Weights of a small image captioner.
Model: encoder activation squared_relu, encoder moe soft.
Data: trained on regions of photos with short descriptions (Visual Genome), 10.8 epochs.
Rows from block 7 of the image encoder of a small image captioner, named by matrix and row number. Rows with one number within an expert belong to one neuron, the router's apart. Each number is 500 + 25 x the weight over its row's rms, rounded and kept within 0 to 999. All counts start at 0. Numbers have three digits each. After the name is the row's rms in percent of the matrix's.
After each expert's rows are labels from the 100 images, of 14976, where the router gives the expert most weight on average: "patch colour" is the nearest of a few named colours to the mean colour under the peak. Only what is clearly more common there than usual is listed. The data: regions of photos with short descriptions (Visual Genome).
# router: slot weights (encoder.blocks.7.mlp.router.weight, 32x128), inputs 64-127
# up: expert up (encoder.blocks.7.mlp.up, 16x32x128), inputs 64-127
# down: expert down (encoder.blocks.7.mlp.down, 16x128x32, transposed), outputs 64-127

# expert 1
router.2 112:512524480463475400546518520479493488488532494478532532531528486438479523476481511516510480540525482499499500480480504491481510513477484458472517517500507512462523482497478489511519533514514485
router.3 104:505516480454477396553517522479495489491534488482541532526532485435481520483481516510513477541522482499501502484481505499480515513481480458474517513500501509461518479492477490509516530513516481
up.0 106:532528497517553507506474518494519484469520517492524468500479523494506480491539491489481525509457480491489517506467531501511505459552518534553474477498489476488465519504511516470498478473479507
down.0 101:506521532543530464505478483499511519464471509487436489534527509555487514526533507503502523492523500519498512463453481499498498475528453518500461491491497490513500533487524465463460510500496499
up.1 131:551507486548536485485478517486497473499512544476511490515499507528494518496485459517507511500460464486453492491475517495498507469512510539547509513467516505493499533507484517480516489507483504
down.1 120:531526503529496426483490536494472541493466480469455485498484521543501498522489459455543518460526497501536489493461463473509553488493475544514519483513491448487507530477493463480517513499515532
up.2 039:546506504531529549503511493518499460501515519508527493501482496508525479524507485509479522456497471499500499519466526484530490505515520519510473475488510499518502518510512490468473469467505560
down.2 040:523492512525487411463515459492502485523496517503426510526510491566469497500517535481526475504527479508492480482485494470511493495507504536522492470523461497505476541495541479478473523484534500
up.3 157:483461513487522498489460500489541513491496478509526500485473506493511455481531494460493484486455521495529540514512481528483480460552490533520458491530503459536457520476537536502463496506459497
down.3 170:527503500472474536500470479489452502524520482487533507494488514478481504569467509457508503495533506515534480516496483480550503482458476512513533486544513484499552511473507461503520510487545505
up.4 075:527531522573525531479512465503472524471471536517472503481479490540477488511504493520494546490489492517479471476498485464543468489495540520541505476460526506505510507530504486501518459471517530
down.4 080:485508497510496444497501548502473498506512502476493483498511518527493524537504489503571505450503486513527456498498473515536557519513493510478513481513475446429490531479495497511514516497505539
up.5 120:531490472503514500457471500479512512486513550469508468525518514536513519477470439499463559503468463474498505491481498512519499500494486512493531471501501473486506544484475529502513514459474515
down.5 115:483515535531494466494475473473483467488510499493475496536518524546479504544532512499501504452541493547479495525503536490523489502501498542516487490489485503492496559476499468519486510500551535
up.6 045:506489499543514508458488528503489468532493517486467502490490522564504503528500471498525487478475511499473488514513522512497517475516506538537489538484507525504487538512511510489497485530487505
down.6 045:520486493498499419471445460481449505533508467490476480499495482530512516546495491484537495506550512522537502526483527468524487478483469531511513507513506452447519529497511452516509495515529501
patch colour: brown

# expert 3
router.6 122:490456475478466543520508520498533481548543484479519505534548502495532514507461496503507465469523480456506536553474526489460529530504482474464493522515494501525515507457475491450468529525485499
router.7 122:489456476479464542518506520499531481546543486480519509535550502495529517507461501504508465467521481457505538558476530488460529532503484475462493516518496505524514506459473495451471532522486499
up.0 066:493514534508521516485524439529491500492469493533474514463439469514470476537534516488492509480509520547515501499509496476521442498517539530508475488497489490542488507527528477489486453487532522
down.0 073:483495522448496599496483545486449513529551503499557510519526500436495503533507504501516500525503511528526485473532482501524513506503475458475485469528488493523498478454503469499487486502503495
up.1 094:530531506544555518492482507492508490441510519501506484493480503516501480483514489502474539488468485502492506489468513478522492481534557527546480482478507469499489525518503510479499458469483547
down.1 103:490544552519517442504484497499482530483496540479464490550525489543496514515542514513546510492519503533500502464476487488497505498518451498486469464497475440502474528475507451476477483489505501
up.2 029:510577520528525468498498476474476517442482531513462547480470479519426488492529505510513526511479509531484474472510480506522456482480524510524507487490542534483499502529514485527533454504522500
down.2 033:482528487505493462501504525489505476473495509504506523482498529498503517501485513483510514454531492517498491499498506549509527501462534512491531444477478473542492531502481533548534482520514562
up.3 071:521521503533548516487474521482515487451508514494505469495474530518519472493537493477514507532462499502470511511486518508509520439539529532558457500496464490460455514507518514480485457497486467
down.3 084:455493522524533436492530503491532474473504513492473489520532511530468512503519503549483493480482509514458496489483523519520484521550501495481450513446482522488411526502500519493468488502487494
up.4 140:482488522491519468508469487500518556491469484525525487469454502466513463484541507467492505524467527522521513480526446532511471463526489513518474477521507475513462484499537530529489488488487491
down.4 162:526510498482482531480449520498439504498512488504520527500481483484495493505462475457489516501534519509534464518476489488517506455452470527515535466539493472492547524473508442506526499499528489
up.5 020:529511527501541460498496449527491518477466507535525486474447488486514478547527500506484545502510501514501510465530467503572421461489508511518507457506505473514498485516520484528509486449520506
down.5 029:498505496492465493498468488503455558484494490525487509492485469519465491519461501490483490559536504500537488465458477515485502410493525505495504448505513498546498541515510452458480508495515496
up.6 041:498476484495516472484477460521511543505488508492504467510486521507520502496497475489458528527471505493526501462523447521540459474504493510508512453509513461501491497498497528524516497459488499
down.6 045:568480481475523468501484476499460511529477509501489505489479490500461508519481480470482498499490481496510454510454483505533493477474494476496531519543490522478529510492501512457523502523504494
patch colour: yellow

# expert 12
router.24 084:477458492471483499522493524525515510533520473505530452506509549474565507524485515493495507542515509495512518515493503511525532502511484461476490471527475452462499472482502505498473514456494452
router.25 090:476461490465483515518496528522517509542519474499529447504508548474556506527484515487500513538518510494513523517499506515525537501510481452478488477528492457468498473484501507498478516459497458
up.0 132:477490533471487522533516495530535491507529462532545515479508496467516460518517528470499467478518520496536540538487520503470509525530516481479455506529481489532479481473524478466460494521502498
down.0 134:508512482472478476495492461510472487540525494523534496484503475462545482510481484486528517505489493499531488550543535500501468504454515483504541493534512467512500471480501506542555512508515507
up.1 017:500509502545520573493503491519500511491493491506495511484474486517499439509544501492474507475491502508502496501514482503510480487524514526503459470494525495536488508503535495507485465504517542
down.1 024:503506501474520552475527485532488541493517545500509524526519498486490491501507477471512462534471528500526488491492461513510489518495482463459500493494438481450487462509465517481498503503511469
up.2 032:536520498480491491534518532521505451480536494482539463521520514480519519525486512526483478507522453476490529543447539464481524527496530485497506524501488508472526488478481471457475510528519506
down.2 040:484494510489460501496478458497488444547497491495466486509519434518526502514505492493467521483534498521474504531514573492526460471470519526526502509508515510498489527487502483524484491506524516
up.3 080:537526509549497509487518448529468504499481549517482498492478502532490510536494498536502536507507471522458468474491493459530481516475531500505527493459517511492528494537484485505539482484522502
down.3 077:452489490540460475491522488506497450517521501494507476488487474511545498467483504510498495497520510494467495542523485513514481471479542528531516500473468491476492533511512526549512526526486510
up.4 030:506512529521504480487518476487487473540490497522478600482495446516460480491518491506539494473496498503489477490478510476493471513496545513510481553496537564526504526504514487493518481528519547
down.4 033:483497525502452503515455441528508487555543509513477484510493426499554473529471495528518506549531474517496524510523526500477461492461492512517500523485513482521499490492478492505490501521509473
up.5 164:504515545552509535457516445523475520494458524528469495462442505547496481532521500512488527497497513531480472474523476479528458484493535514524501478467506502516503496537526487519515453486522502
down.5 149:488513491518456490496497522510457509521507503491516471491474472507540490508484504458548495506544502507526487504507477505477533465450513538537537467522485445476523515492509471523532507495531514
up.6 154:491503551540506538460513449521482526504465511537475499456447486542498466532514498500480524479498524535493480488526474489524451484502523517514489472480504492527493499530540491519498461479526511
down.6 151:496517495528455490488488535503485533523487510499506484493475475506531495512493495472563500509533504497522501485505466514451541471468507526531526440507510444475505511497523472506512487478514506
patch colour: pink

# expert 4
router.8 103:475507509443500411549496531508526507489520463506545511492490526436521492486525521467501479553500520501523531501497492531478523487522484480499469496549460486472470478493533503500486505500500469
router.9 105:477511507442507423552495528507530511486519463506544508492487528436516488487525517462499479552500520504530530498493490533485519485530486482498462492548462485474465478492532506501486500500500469
up.0 091:494532513514482476496527505487452501526472511510466536489497486511468526515508509539545485497513506528447448463522487488495517491470498494492537543459522550480527497537485472527546506536527490
down.0 094:488500480550468445519513504510520461493487490513473505477483486534515490467486524488487494460524480493478533543481525503507498484477548538535527524471504515494545528522498524530525502504506509
up.1 071:536540494551533501482491478489487509489484561485483484502474486532466513494506481523479523486468486504458477463493495482526471474506511531541516490452549492498514514523491505502544482492502532
down.1 066:527536513541498408504488493523503505487465521496440451515493497553481458523507487468508511467530507508508481487446490504501497455494486547518488477511476505479529547498506473467475506515530495
up.2 123:530547499543540480501488515481483511474497555491491488491456519508477505485536488515492523530474494509452478464486502489525510465516519513547509484454518498467501504535500509503550470483499492
down.2 124:543525501520504422513489518532490546501449487489441478501487497544502460526496487465540514491510490491525487466437451495490528474499480521501511457517491473479515514490497472453493514498509499
up.3 079:523542508539541480489472501480490472480507517493501491487456514518496491498528478510495515518449494500462491497481525483509523469519535550557489498469524491475496525527522519482523461495486504
down.3 071:514488507534490432500473544509505545530475534481446451505486510553485479521478482479531522484518521500509459454452436511490544488502485529518503496490514467476488523496523475470476469495496517
up.4 075:508540526519524540519558481541447490475487501527467492474472517495513485538521521520519499513526498529481459494492519447532497495503563494519490501469492515500515481551509439484501445505545495
down.4 074:544541500487514481499484549498476543448476491508484494504502451517553497454511503469518505514504489496517488502447454495485509492503461503489495493537498456474511499483504475449516506493497471
up.5 144:513495476513523503468475469483504525468496549474493469521497506536498512481474462495454566506470495483508498464500477511532468480501486527515530458496513459483496520492481525516540510452481509
down.5 135:497533539532497468495456471499485488481495500494459478532507483559504478525521505497490505495547509536492481506474520485506482467505480538521481510506491497494529551484489449490479492500551486
up.6 115:524533512546543485488474506491491486477502529502492494481453527521504491492530489508505510537457495510456486485482515486521520463522539538549492499464505498479490513530516516483525452504490486
down.6 105:519502495538490426490508545513505552512459494516442457491483509557489501500489484464550512487512500492516484464452450497482552489504482524508505471483508438491512512498506481464487506495480524
patch colour: grey

# expert 15
router.30 183:469466509476517488487479507519543508501491470512504492488482528497538475511519506451512468509470530507526550526527484538493507465539491531519463511544472489526454497493527515509452494526490467
router.31 070:472470499453491447500493492505539524504495465502523533503500487470511488486501502457494472509503524501555538502521466540487476498513482500490486492559493479530470485481515512519475509498491482
up.0 078:535504475529487509473509507481480463498513531466493509529543479545478533501441468540500500469507457472461480508474533470475510530473507509492531515467519514511535527489455495480510513521493522
down.0 061:532533499494470449513501478534493490513485491492478481503480476525535507500468521469477542505544498503513509557465520516517489450472502535536533508525509496491518519475539481522535504518519464
up.1 150:486507495495466487506505483494481530488467502507461511501501506507471514485509522505494502530556513523504477438524471508521481502457480455461532466495490505471510472508499503531559526468527483
down.1 154:497547514530480454503452528496496536471460504495473506511490480532532530503515505487536517495539476503515506495464465495450525477486494526532505474505501458487525513504501461477509503507528501
up.2 122:491478452488459511480491487476508517550486504441470520559565471518473552487438475495501500480541505461510502483521484515494492532453475475457541507510495507513507520476476517523522534500490487
down.2 127:501550533510517463494454503506491511457488496501472523544531510527484494527550495497522515473513490538498490472467459484513506501526455518488471506508472482479496535463497448455470493506533505
up.3 047:511479487502461549504545467536479492530508509490501450512541505505527518540460502519449539504548487491487481507494511484530495541474500458455520488487516477504532479477466473482495522483530504
down.3 048:488489488521475417506486507512506532545465524478438473490477463563538523512499515479533497509536487496511504490479531513462521448485505529541494486507500459496499520495499489483501489491504489
up.4 156:518554510524524530490490466490507518466511515508521507487485488512470481487515494496450555471482500497518507508469506494527467494511532525524492460497483468507496513512508512466485469454497547
down.4 159:447518537525457502501457484505470478512534488503513488529510496525516532523525545514538491484541481533503483516525528488494489503477508519517507488495491458503502541472497464534503515495540529
up.5 072:529486481504482528531514494513492470522513517477522500526534482485503537522466485544478524512526462479481503515463524455505491549483526453465538513487516493498548487482469482474488513507504520
down.5 069:472518487517477446503490484556497464520506472507493477482503496528547511491497507506526506478492493498505455540506532509477491485477536518538526459491535461511489511496491509551521485485531516
up.6 014:508494482531490538492538534505487470536476526519484551505493476569505528507471486531527482487487534499454501518506520500503488479488505566540522539515501548527515554527471473463521502522518520
down.6 020:510493511471500428568504514514427502479447460478502494522488500519492527516487517513493533474461498501533481539501563514524532497499475529514502462529493477480539518469500498480551509481505507
patch colour: white

# expert 5
router.10 134:516517511473480484540529480498501509480516480513547523503513456455477484484493512506455523478528485499533504495467492482492461538473510472467504466503512485517523481483495480490492506469518552
router.11 137:517519512475479485536527477498500508479515480516543526498515454457474485481494516505454520479530484497535503496474495481492463537469511473468505466508513482516523480485494479489490506463523548
up.0 074:505496470527518479445472509517482485533495527471477504525482518544496510544476465523530486492450488489468484507516498502514503456510505544539511540478515528501499521519482522506510485529485475
down.0 064:496530482522473452456543488501510507519497474525471496476479480515561525495513518489579508475488489490499523531506502506497498503515525521514501438499423445497478494502503527525506490479481514
up.1 117:542539529532513493519521456511456502484490517522505535470472471495469484513531507536502516493506476531462458469478492465510462501485540502501515488437540533518523500552500477497525458490525532
down.1 107:513472507528472491495493531478492527541480498494489524511471512516479522514488503498544506508531496505513503458494508492500551482514496541517493444481478469493519523507487475481468518466490520
up.2 169:470508497479501488504459485453525536467479481502500512503491490489476475465533497461469525503481533504531511477533471549480485486510466502501491467526505482487444507485529548530516518472481493
down.2 181:537514512439510545488490460496458481512540486492546502512519493462499506536495503461486519511491488524531473537517519484556474518476478472481529508551511514483526487459491489517523518514531495
up.3 058:501483495513526437477474518491518469514515495482519510490480513507480484505515466487571469499456501491489527512497515509484539463534505539537475551529513545491470538504522524494501484538472485
down.3 059:517480478476487517527529475499501511535510503529536531471494469498542510475470491471484575541478504471509489534517531480506471517487510486492526465508446497455473470508510525538506503464499467
up.4 145:479507519484532498494460476484551520470488488512515517486462480485474457484543488454487510483467531507537532485514478542490474490534493530517461478547500471516438515477544539516502492476473518
down.4 148:520534500462497537507467453498454484497561516481553481502505463464539514521492512469505491527512498529535489541532542475530471500459490483498528507548506469495506486469497474535527508500528471
up.5 089:483456509489537504500476512495545486518503477496513503483458516495512476497532496468538443492470519493504529528517504535460514474543496536533467536537479512516435519488538517498484479548467481
down.5 087:506509506459523502503539457515496504530513513498508484518527475488540490517534514507548502531454517506526536525516523499489493537507491459465479473535490452499441467473502514517504470478502492
up.6 086:537525511548562473491498472493460504479463531505492517484449484509476494498535487519515527510477499522466460466501479490529470450497528533556502494453509511499494510548513503509524467492504518
down.6 081:458442491512476557508509506499525493554511531484530546481468473495503518508471504528528500536512489475467499469539517514496531483516536509525477468474469480502471483528503522509466506471478503
patch colour: black

# expert 8
router.16 107:523531493550533528467483489467479508478479557492456509497480494559473501471515465510493518494465494504481464473512496495504490475494504535542521495461528504502505535523497521512553484493499524
router.17 104:528474505548529528446498489520488500526474539501462479486472543561524509530499476512506507503473488507464479498519495488514499464498525539534505504471479502534501507520503501503506459505510482
up.0 059:493492499470469462540516499527495527516523483515529503501509515456529500516492547511488505549561500507502494501471481489510524538483510424469502485497475480459519460501490481493488503493509462
down.0 068:459504527546483461488523498503528474489503464512463471513504499537509486469526475540488437493505518514451478506521556520492484496515514508507475495469479525483471518504504503539485500529501514
up.1 155:502481500506503509484491475553494552520483511518490440494482534511526507529476484501431532510490509513495491485522461505529474490493487502495513446495521422498503488509506519521509499462514482
down.1 153:477486504529465562503490464505522451516530506506514513490474484501491499532471500506451499517549495502450502486512490495508472451484518521544490508470490526508502522524500492524465498496518499
up.2 150:456464536483479510499521488536509545516490476535500484471483521498540479527500537465505489505526535523517517521515469527516489499505496488485476488527448481506474457500545477512463494499522454
down.2 145:498492492519443512476451498480489498536490479486490513479463471502517457508458475487481511530538517487500482499488515480492492452460502526545516490506469498513528507506494468508498512541515479
up.3 137:504451469485496495494471509477559502509544501472523496536563487498493519466461482482476503482487485452524539521479512546472509515510454504488504486524493478488485518412479533481490553487466510
down.3 143:510528518529517527511495490508522496449471492502455473507498482540497499514514516508452486512514514501464509466454488497513491467530481517511457529475475535494486535514504487464455489487508472
up.4 055:482454485471510475516466531491552477503545472481547482508507509477534471467515499451504483501493512464529548543471519548469535503538476495493465513548484474480461500461517527470463515515466476
down.4 055:494490470519490560501528503477516480506475515488481504460456481490492477478449479497443472526500511469487485495487531527499485461492513496517507512492482555508522486517485525505496515532493473
up.5 176:510481473490513489506475559484548479484586505476529468533543550497539511475480490492485501528486481460501541546463532517484557495533482498505498502513489471445484505453479522455495522506475486
down.5 166:483525527538511499507466511497521501458477508493457507520503495549484500505525516513475500501528505504457502459462504501497505469537476528508448509468506509508499539509499469466454501498508485
up.6 035:489454495454481438536509534490529496540532480497555517518533513460527489511497508486511471537525490495534543501487498520474541541491486473463484501534499478452509493479501490501480511516498488
down.6 035:509499502502497507504512521507511480452492454461464480510494472513494478426490475482467485485551504497473546509472537485488499475488504549515494510486499511501517538514493481495519449546516460
patch colour: brown

# expert 2
router.4 098:484503519441487428558524517535499496506522457520546507487499515427527495517506531499510473538520509514513512514483498491502503514507508459478481504516487499482501462503519475490472497506518474
router.5 098:487501515444488428554521515531501500504519456523544504488498513423529496518506530495509472537523506515512511513482494496501507513509506461475485508517487498482502458505515478490480494510522474
up.0 049:491514525510532510505508435519514493497471490519490548469467487496492466528532506482545487468488520518504509505518491508494467462536527532551469524504509535545469510528528480500479461528504515
down.0 048:518517480475495516489488505485451509519542516490549483484491477461534509499470481459545497496509530517536481520528462474485523496477507477493540499551500434487496476482493496526548505489512494
up.1 092:517497473513536481484465487486506521446501534476509457519488518519515507467495468497454560529464489486499503485488489508526483475507491519526515464491499454459492518494494540501517499461482494
down.1 085:492519535538474458499487497510497486508499505489473472533504490549517499535513511493521475498552512535495500496481507485503506475500481543533482490499482474484497554492503461509497502476537496
up.2 162:508543533536535550510524488531463496472476503529464494467464516506517479538529516517518496501505504532465469500495516444524499485518564504534483513454494514506500492547519467487495447516526502
down.2 178:539542503483522469494473536503462556477478489510495484510501520511491484512502502451539484477509496511543471486461442471499540497494453504479516471537473465482543508463512466464519503480511505
up.3 073:488512532503551491504487467525514499484473489524500509466451515491513463538538507479547488502465520529506514511515493510512486440543528536568467514511487511527465495532530500502476454519498494
down.3 072:511522480479466504487462482494459503525513505489520491474459466501517488511454470471533495493542505508529477524498489471508498458442492518534555500530500445486522506486503475521544502487540502
up.4 122:476541542484473463533534519507474504509483476540504539464493502472472496511525532509549463513526523545484480489528493496487523500500498477483497542489501556477498473534517462526513501538531478
down.4 134:471469496547477468498511474494551470510481513490463496490493465532517487471507511528475506520509499483438532499497541515471470489520535507528473498454509521521492499539502530509464504490473486
up.5 127:520495462516518495479454530455523492488522537455505503537515498523478512467495458494511491500447487462475515505490527518471521471520485519533514522499517512485479540478480546495524514517455500
down.5 125:516533513486496446503474477501448500494516494498494482515521518510508512542504513464542481458519469538550467543493511480533503507468480519498527501532506449500529532458513462515544496492549527
up.6 051:529493471531549446478477474499501480481514533458513496519495503530498514500496459507502505517448473477479498495486511503497501478510508540543509494486532494496497538502487523486524485500490521
down.6 055:519519524532479405500492502526500512528470526478457448521516526550506497527510481485529543451500507529523452520484493470513517504496491512516519463507522481486522528480490468525520504526530541
patch colour: grey

# expert 13
router.26 083:521450460502465484470484507471515488546525520466514491545552462518487531490453460511494502451504476461495506518496502511473499532466456502459531510500518502520522532464471528497503546511469533
router.27 085:526453462497464487469487504471510494547527522466508496545550462520481533497453457518492498458501470459492506513493501514478502531471457499456530507501517496514522536460464526498506545509468535
up.0 042:503564513545505509481497479464474516482472522507472540481470454530443503483535472516526512474482516513468479442505495491509470495487528525515520504479515537494504525551513504518550472508497539
down.0 049:536502505489499463500483489451453509474503504514504526506501519502473526529493509470542490474515473531535468538488508518508514506487503509504520467548535457469551520474531483526515505437525509
up.1 116:508529511496516528524505482502514526444507481510522487495500486476499462481503512488443535488503496491528511503463491480510454527515528489490472442506492461519502483492509496473484484449499543
down.1 118:479499520501506525519496525474508524518522512478523495526525553494463527552525497507563509490490518521529492480521441493508553544535489491475476451491495460500479507484491483493491524487496540
up.2 041:524530513551506490512548469519452532522479516517502508493494463489472508521501503531481538499522492518489470467505474451553443519484531489502513458454516509513537485531498455515518477465543534
down.2 049:469483483492520551493516554507502488497536500507562496502526536459471493500517502512512490492485514486510479515536449514511535538537523474470485502476475482525465494492527531535522508509482536
up.3 169:528485483505510490485478537475519443508531512476520495516514521517510512490490470513549466488475474478478526541474546502472534493520499524512499548506477525488497539485486516457480506545467502
down.3 157:531482459533489436512512554514518551526455499503471499451458490532511486453465492489546499494489488454503502487482478505460545485502520507517518471486500477497503485527505525486502505502461513
up.4 117:516482482516510531465474506494510525501498533476491446514508531535539514494481468487439557501466490480501505493496485508536495487504493517504515441501496447487496515496486521506507504447482497
down.4 112:512523545487492533495482458506467475500513516498498478537522508513474507562509501488464492490542499543499491506493530492542465478492457529516478505525491542499501544457489453494469501510557502
up.5 036:520526521538537482462473485486483518465473516503492485476452524529496471500550483491521522520474509505493489474496493506536482452527538538552484496493478517484480523527530514497510448504489498
down.5 034:461482518550509467503486539491507487459506507500497492523507503506479499521500494495528506491504534511464487445500481508501533501520493514502471509477498488506496531505515477492480481512483542
up.6 097:533536508530543488488480500482501511441500527498506498482451502505486474483550490496495524508465491506482496488482512502515487454531537534557486487487507508487479515527517515490508434488485521
down.6 095:444513517530517444503485541480492515483502498482476485525517519541484522512527515512544504493526499519498513472481466490514543510539474521490461470485480473507464538486509463484468503482509522
patch colour: red

# expert 7
router.14 074:471515504483489482506485547449501463509506481493481543492491508500476503457530505493549441504481523502493506521519535516449547482519485513515486553508490542486476530506510501510514511542468467
router.15 064:471499508481495472515485549456509464525516471495490531491487538493488501466532508488546440517483523493495507520520535516451550474524494510511473551519496531479482521494516501505498506536473460
up.0 083:503470489498498502476491472530501529498499508495503445509500517509537505532474493487442567516491496498513499491498473507547478499498490504500504441511464430497496487490497508510494503441510497
down.0 082:519492509500461518511465482499488493543519502518494497500474469507532506527472480463484467525560476498510486497495499489503485449463497521539515503516491490482520514503514465511487479490533469
up.1 066:475509529495512512504503502489512479497495461527495534469467477493491447513543515475519472469489526513508514550512524508472503482541523534532443522515486516544457524511546488494464470520489513
down.1 062:473499519528474542495496495499495476525543501502523503520510477501462497519498496492524513507531503535458510480524501477516496479500487514524489504489483483509481518485499465511458503499530506
up.2 059:472523537493492511526529469526487488477478470539494529465464467473481448525544531484517484482521525532509493500513498503492472482523529506514465505502503508539471484528539466512481470510524510
down.2 050:476465477521452551495496490498496485575541519497526499481465474492486502518464496497523511534513502490478522489546517480500514474475517493524504484497493483485499491507487494543475506501509499
up.3 156:518470460479480528512483532505526481513543504469529455543547528491541528496444498507476511505512466459502531535465521497495526529505480470464517497513460467475516491460463514468476532491478488
down.3 161:482530513489468495490486464511465455507551527505531489518511487500539502529503482478498477493523513546518488561542523477531472508463508511512520512523518479526504526471509475565533471487553499
up.4 064:485506528516519524491504493495502479506485477526494525473470461505492455517540507490512479458483520515504502544509529494483491483526534541529455514500497514565466532516540485489471464504493532
down.4 059:462507502524464540500478505493488493531527502499531497514505479518474490522494503492562515501526497526484505483527482467507515484487494502510488489496494478510503531479495464522470500492520517
up.5 102:485472511469519492507476494500554530475507475510532489488492479470508460478517506454484499485479518496557550520504474533490469494538488510505464474544501467529464498476525524494454496488475502
down.5 088:522517490461480542501467469507443496520553500507557501487495479465519493524468507461495504517518503523541474541523519487530485491450484488498542504547488472489540492468507474533536501502538481
up.6 148:529473465514529516472462515487534496489533536466514452535527524529511522482461462488473522500465470463502525515468510520501512491518480521514515484505490458481488521466473537471506521481473495
down.6 158:501519531477494480501482459496456469509539496492526490536531507496516500543521503483516496471513512544538498556531528501520489518475480504499524486538513467493513528460514472552542484493552527
patch colour: grey

# expert 10
router.20 078:492481508472486533551530518534521484515533468514519467499515533465536493513492531491476479485535491484529530545464529473470519538505515462475472496520481468517512466477500471450458503500515507
router.21 064:489481509468499519553521532534529486520538469517535470493507543468547493521491535496476472496524497490528535535467514488472514524515520459479468499526507477505513467483500478456468489507516502
up.0 189:478461496465490511527495506508560516509529473501555479510524495464528479473492515456457494485513510475552557521484495520479496519527479479478472470545498444525483483451509506477463523483481504
down.0 163:494500482470515506503517468496503494508525495505532493490517513465531497502504502516513517494458502503523512558543516523510488554491525466467522484502484478516478456494502545532551505511503503
up.1 070:501503483488516432500478460476506532486492501483510531514480468481460493469526488488488534533464511495512502454513455527533444477492475523514506462513517501483485503494504529529529512468499501
down.1 088:534515521493486525522459502497481527534499492470514550511486505493487516552482518464542518527514478508534490480502449487506536487497478508499514458514510467490499506482523466477510503486517493
up.2 083:528502491500544466492465512493521521466518526479540466510502531501516500467494474489448557520471480488499520487472489508530492483526499501518498456506500454476489510497502539487504492453475501
down.2 103:470491527524488437518502492496488490509505474475462459536526521556511491514532541534524458460531528534499482527490513518514513524510496537498474471491534468481451554479501477512502512514512519
up.3 146:536485478500532473495465505500524522469518530469534458517504527500529507479490476482430552522480480485501519500474495513523494492518490499506508450507490444479496509488493536486499504448476499
down.3 154:466495530530487452521481490488492484515503488491471477536525527561499497524522539527521495469534513547502483513501511502521502517513490544507478474491511479477456565475507474519496510490534521
up.4 042:493544521512538456524502524493480475464490494525499541455454497490492473507554517503545489516453521530471483487503530499497517447525523538548478519488496538473475508536532490518523466520501484
down.4 052:498502494516454498506489501496477517542504518499503500487476450506518506522481487488600496508520506500477508486521451481499505481471512509521522490502484419494488495496481478487514486509523537
up.5 013:520516520487492460514495494506505500526498512465527581505499415444485502515483493543499500511474479502488510509480456487506450493517513514494510497506471506536494512495494526508526478524499492
down.5 022:518488489482523532502502490509506513488514504485513483515550512495471518485540506520496449466514517492529480466503511493525486517466512476511505482528479503538483508491441520473507511508504456
up.6 075:524517480526499498465486501441503503495502530468501507525509470525459509447483463515462534474471482480491493470481500503482485505493490521510524483475580491489512541489479526504531520477477545
down.6 085:497531522473494499510484466481457510510551483492538490518524498476525510531512513474543486495500482541557470532525526492512499513474485515484517456529514441477532522462500467531541502488539505
patch colour: grey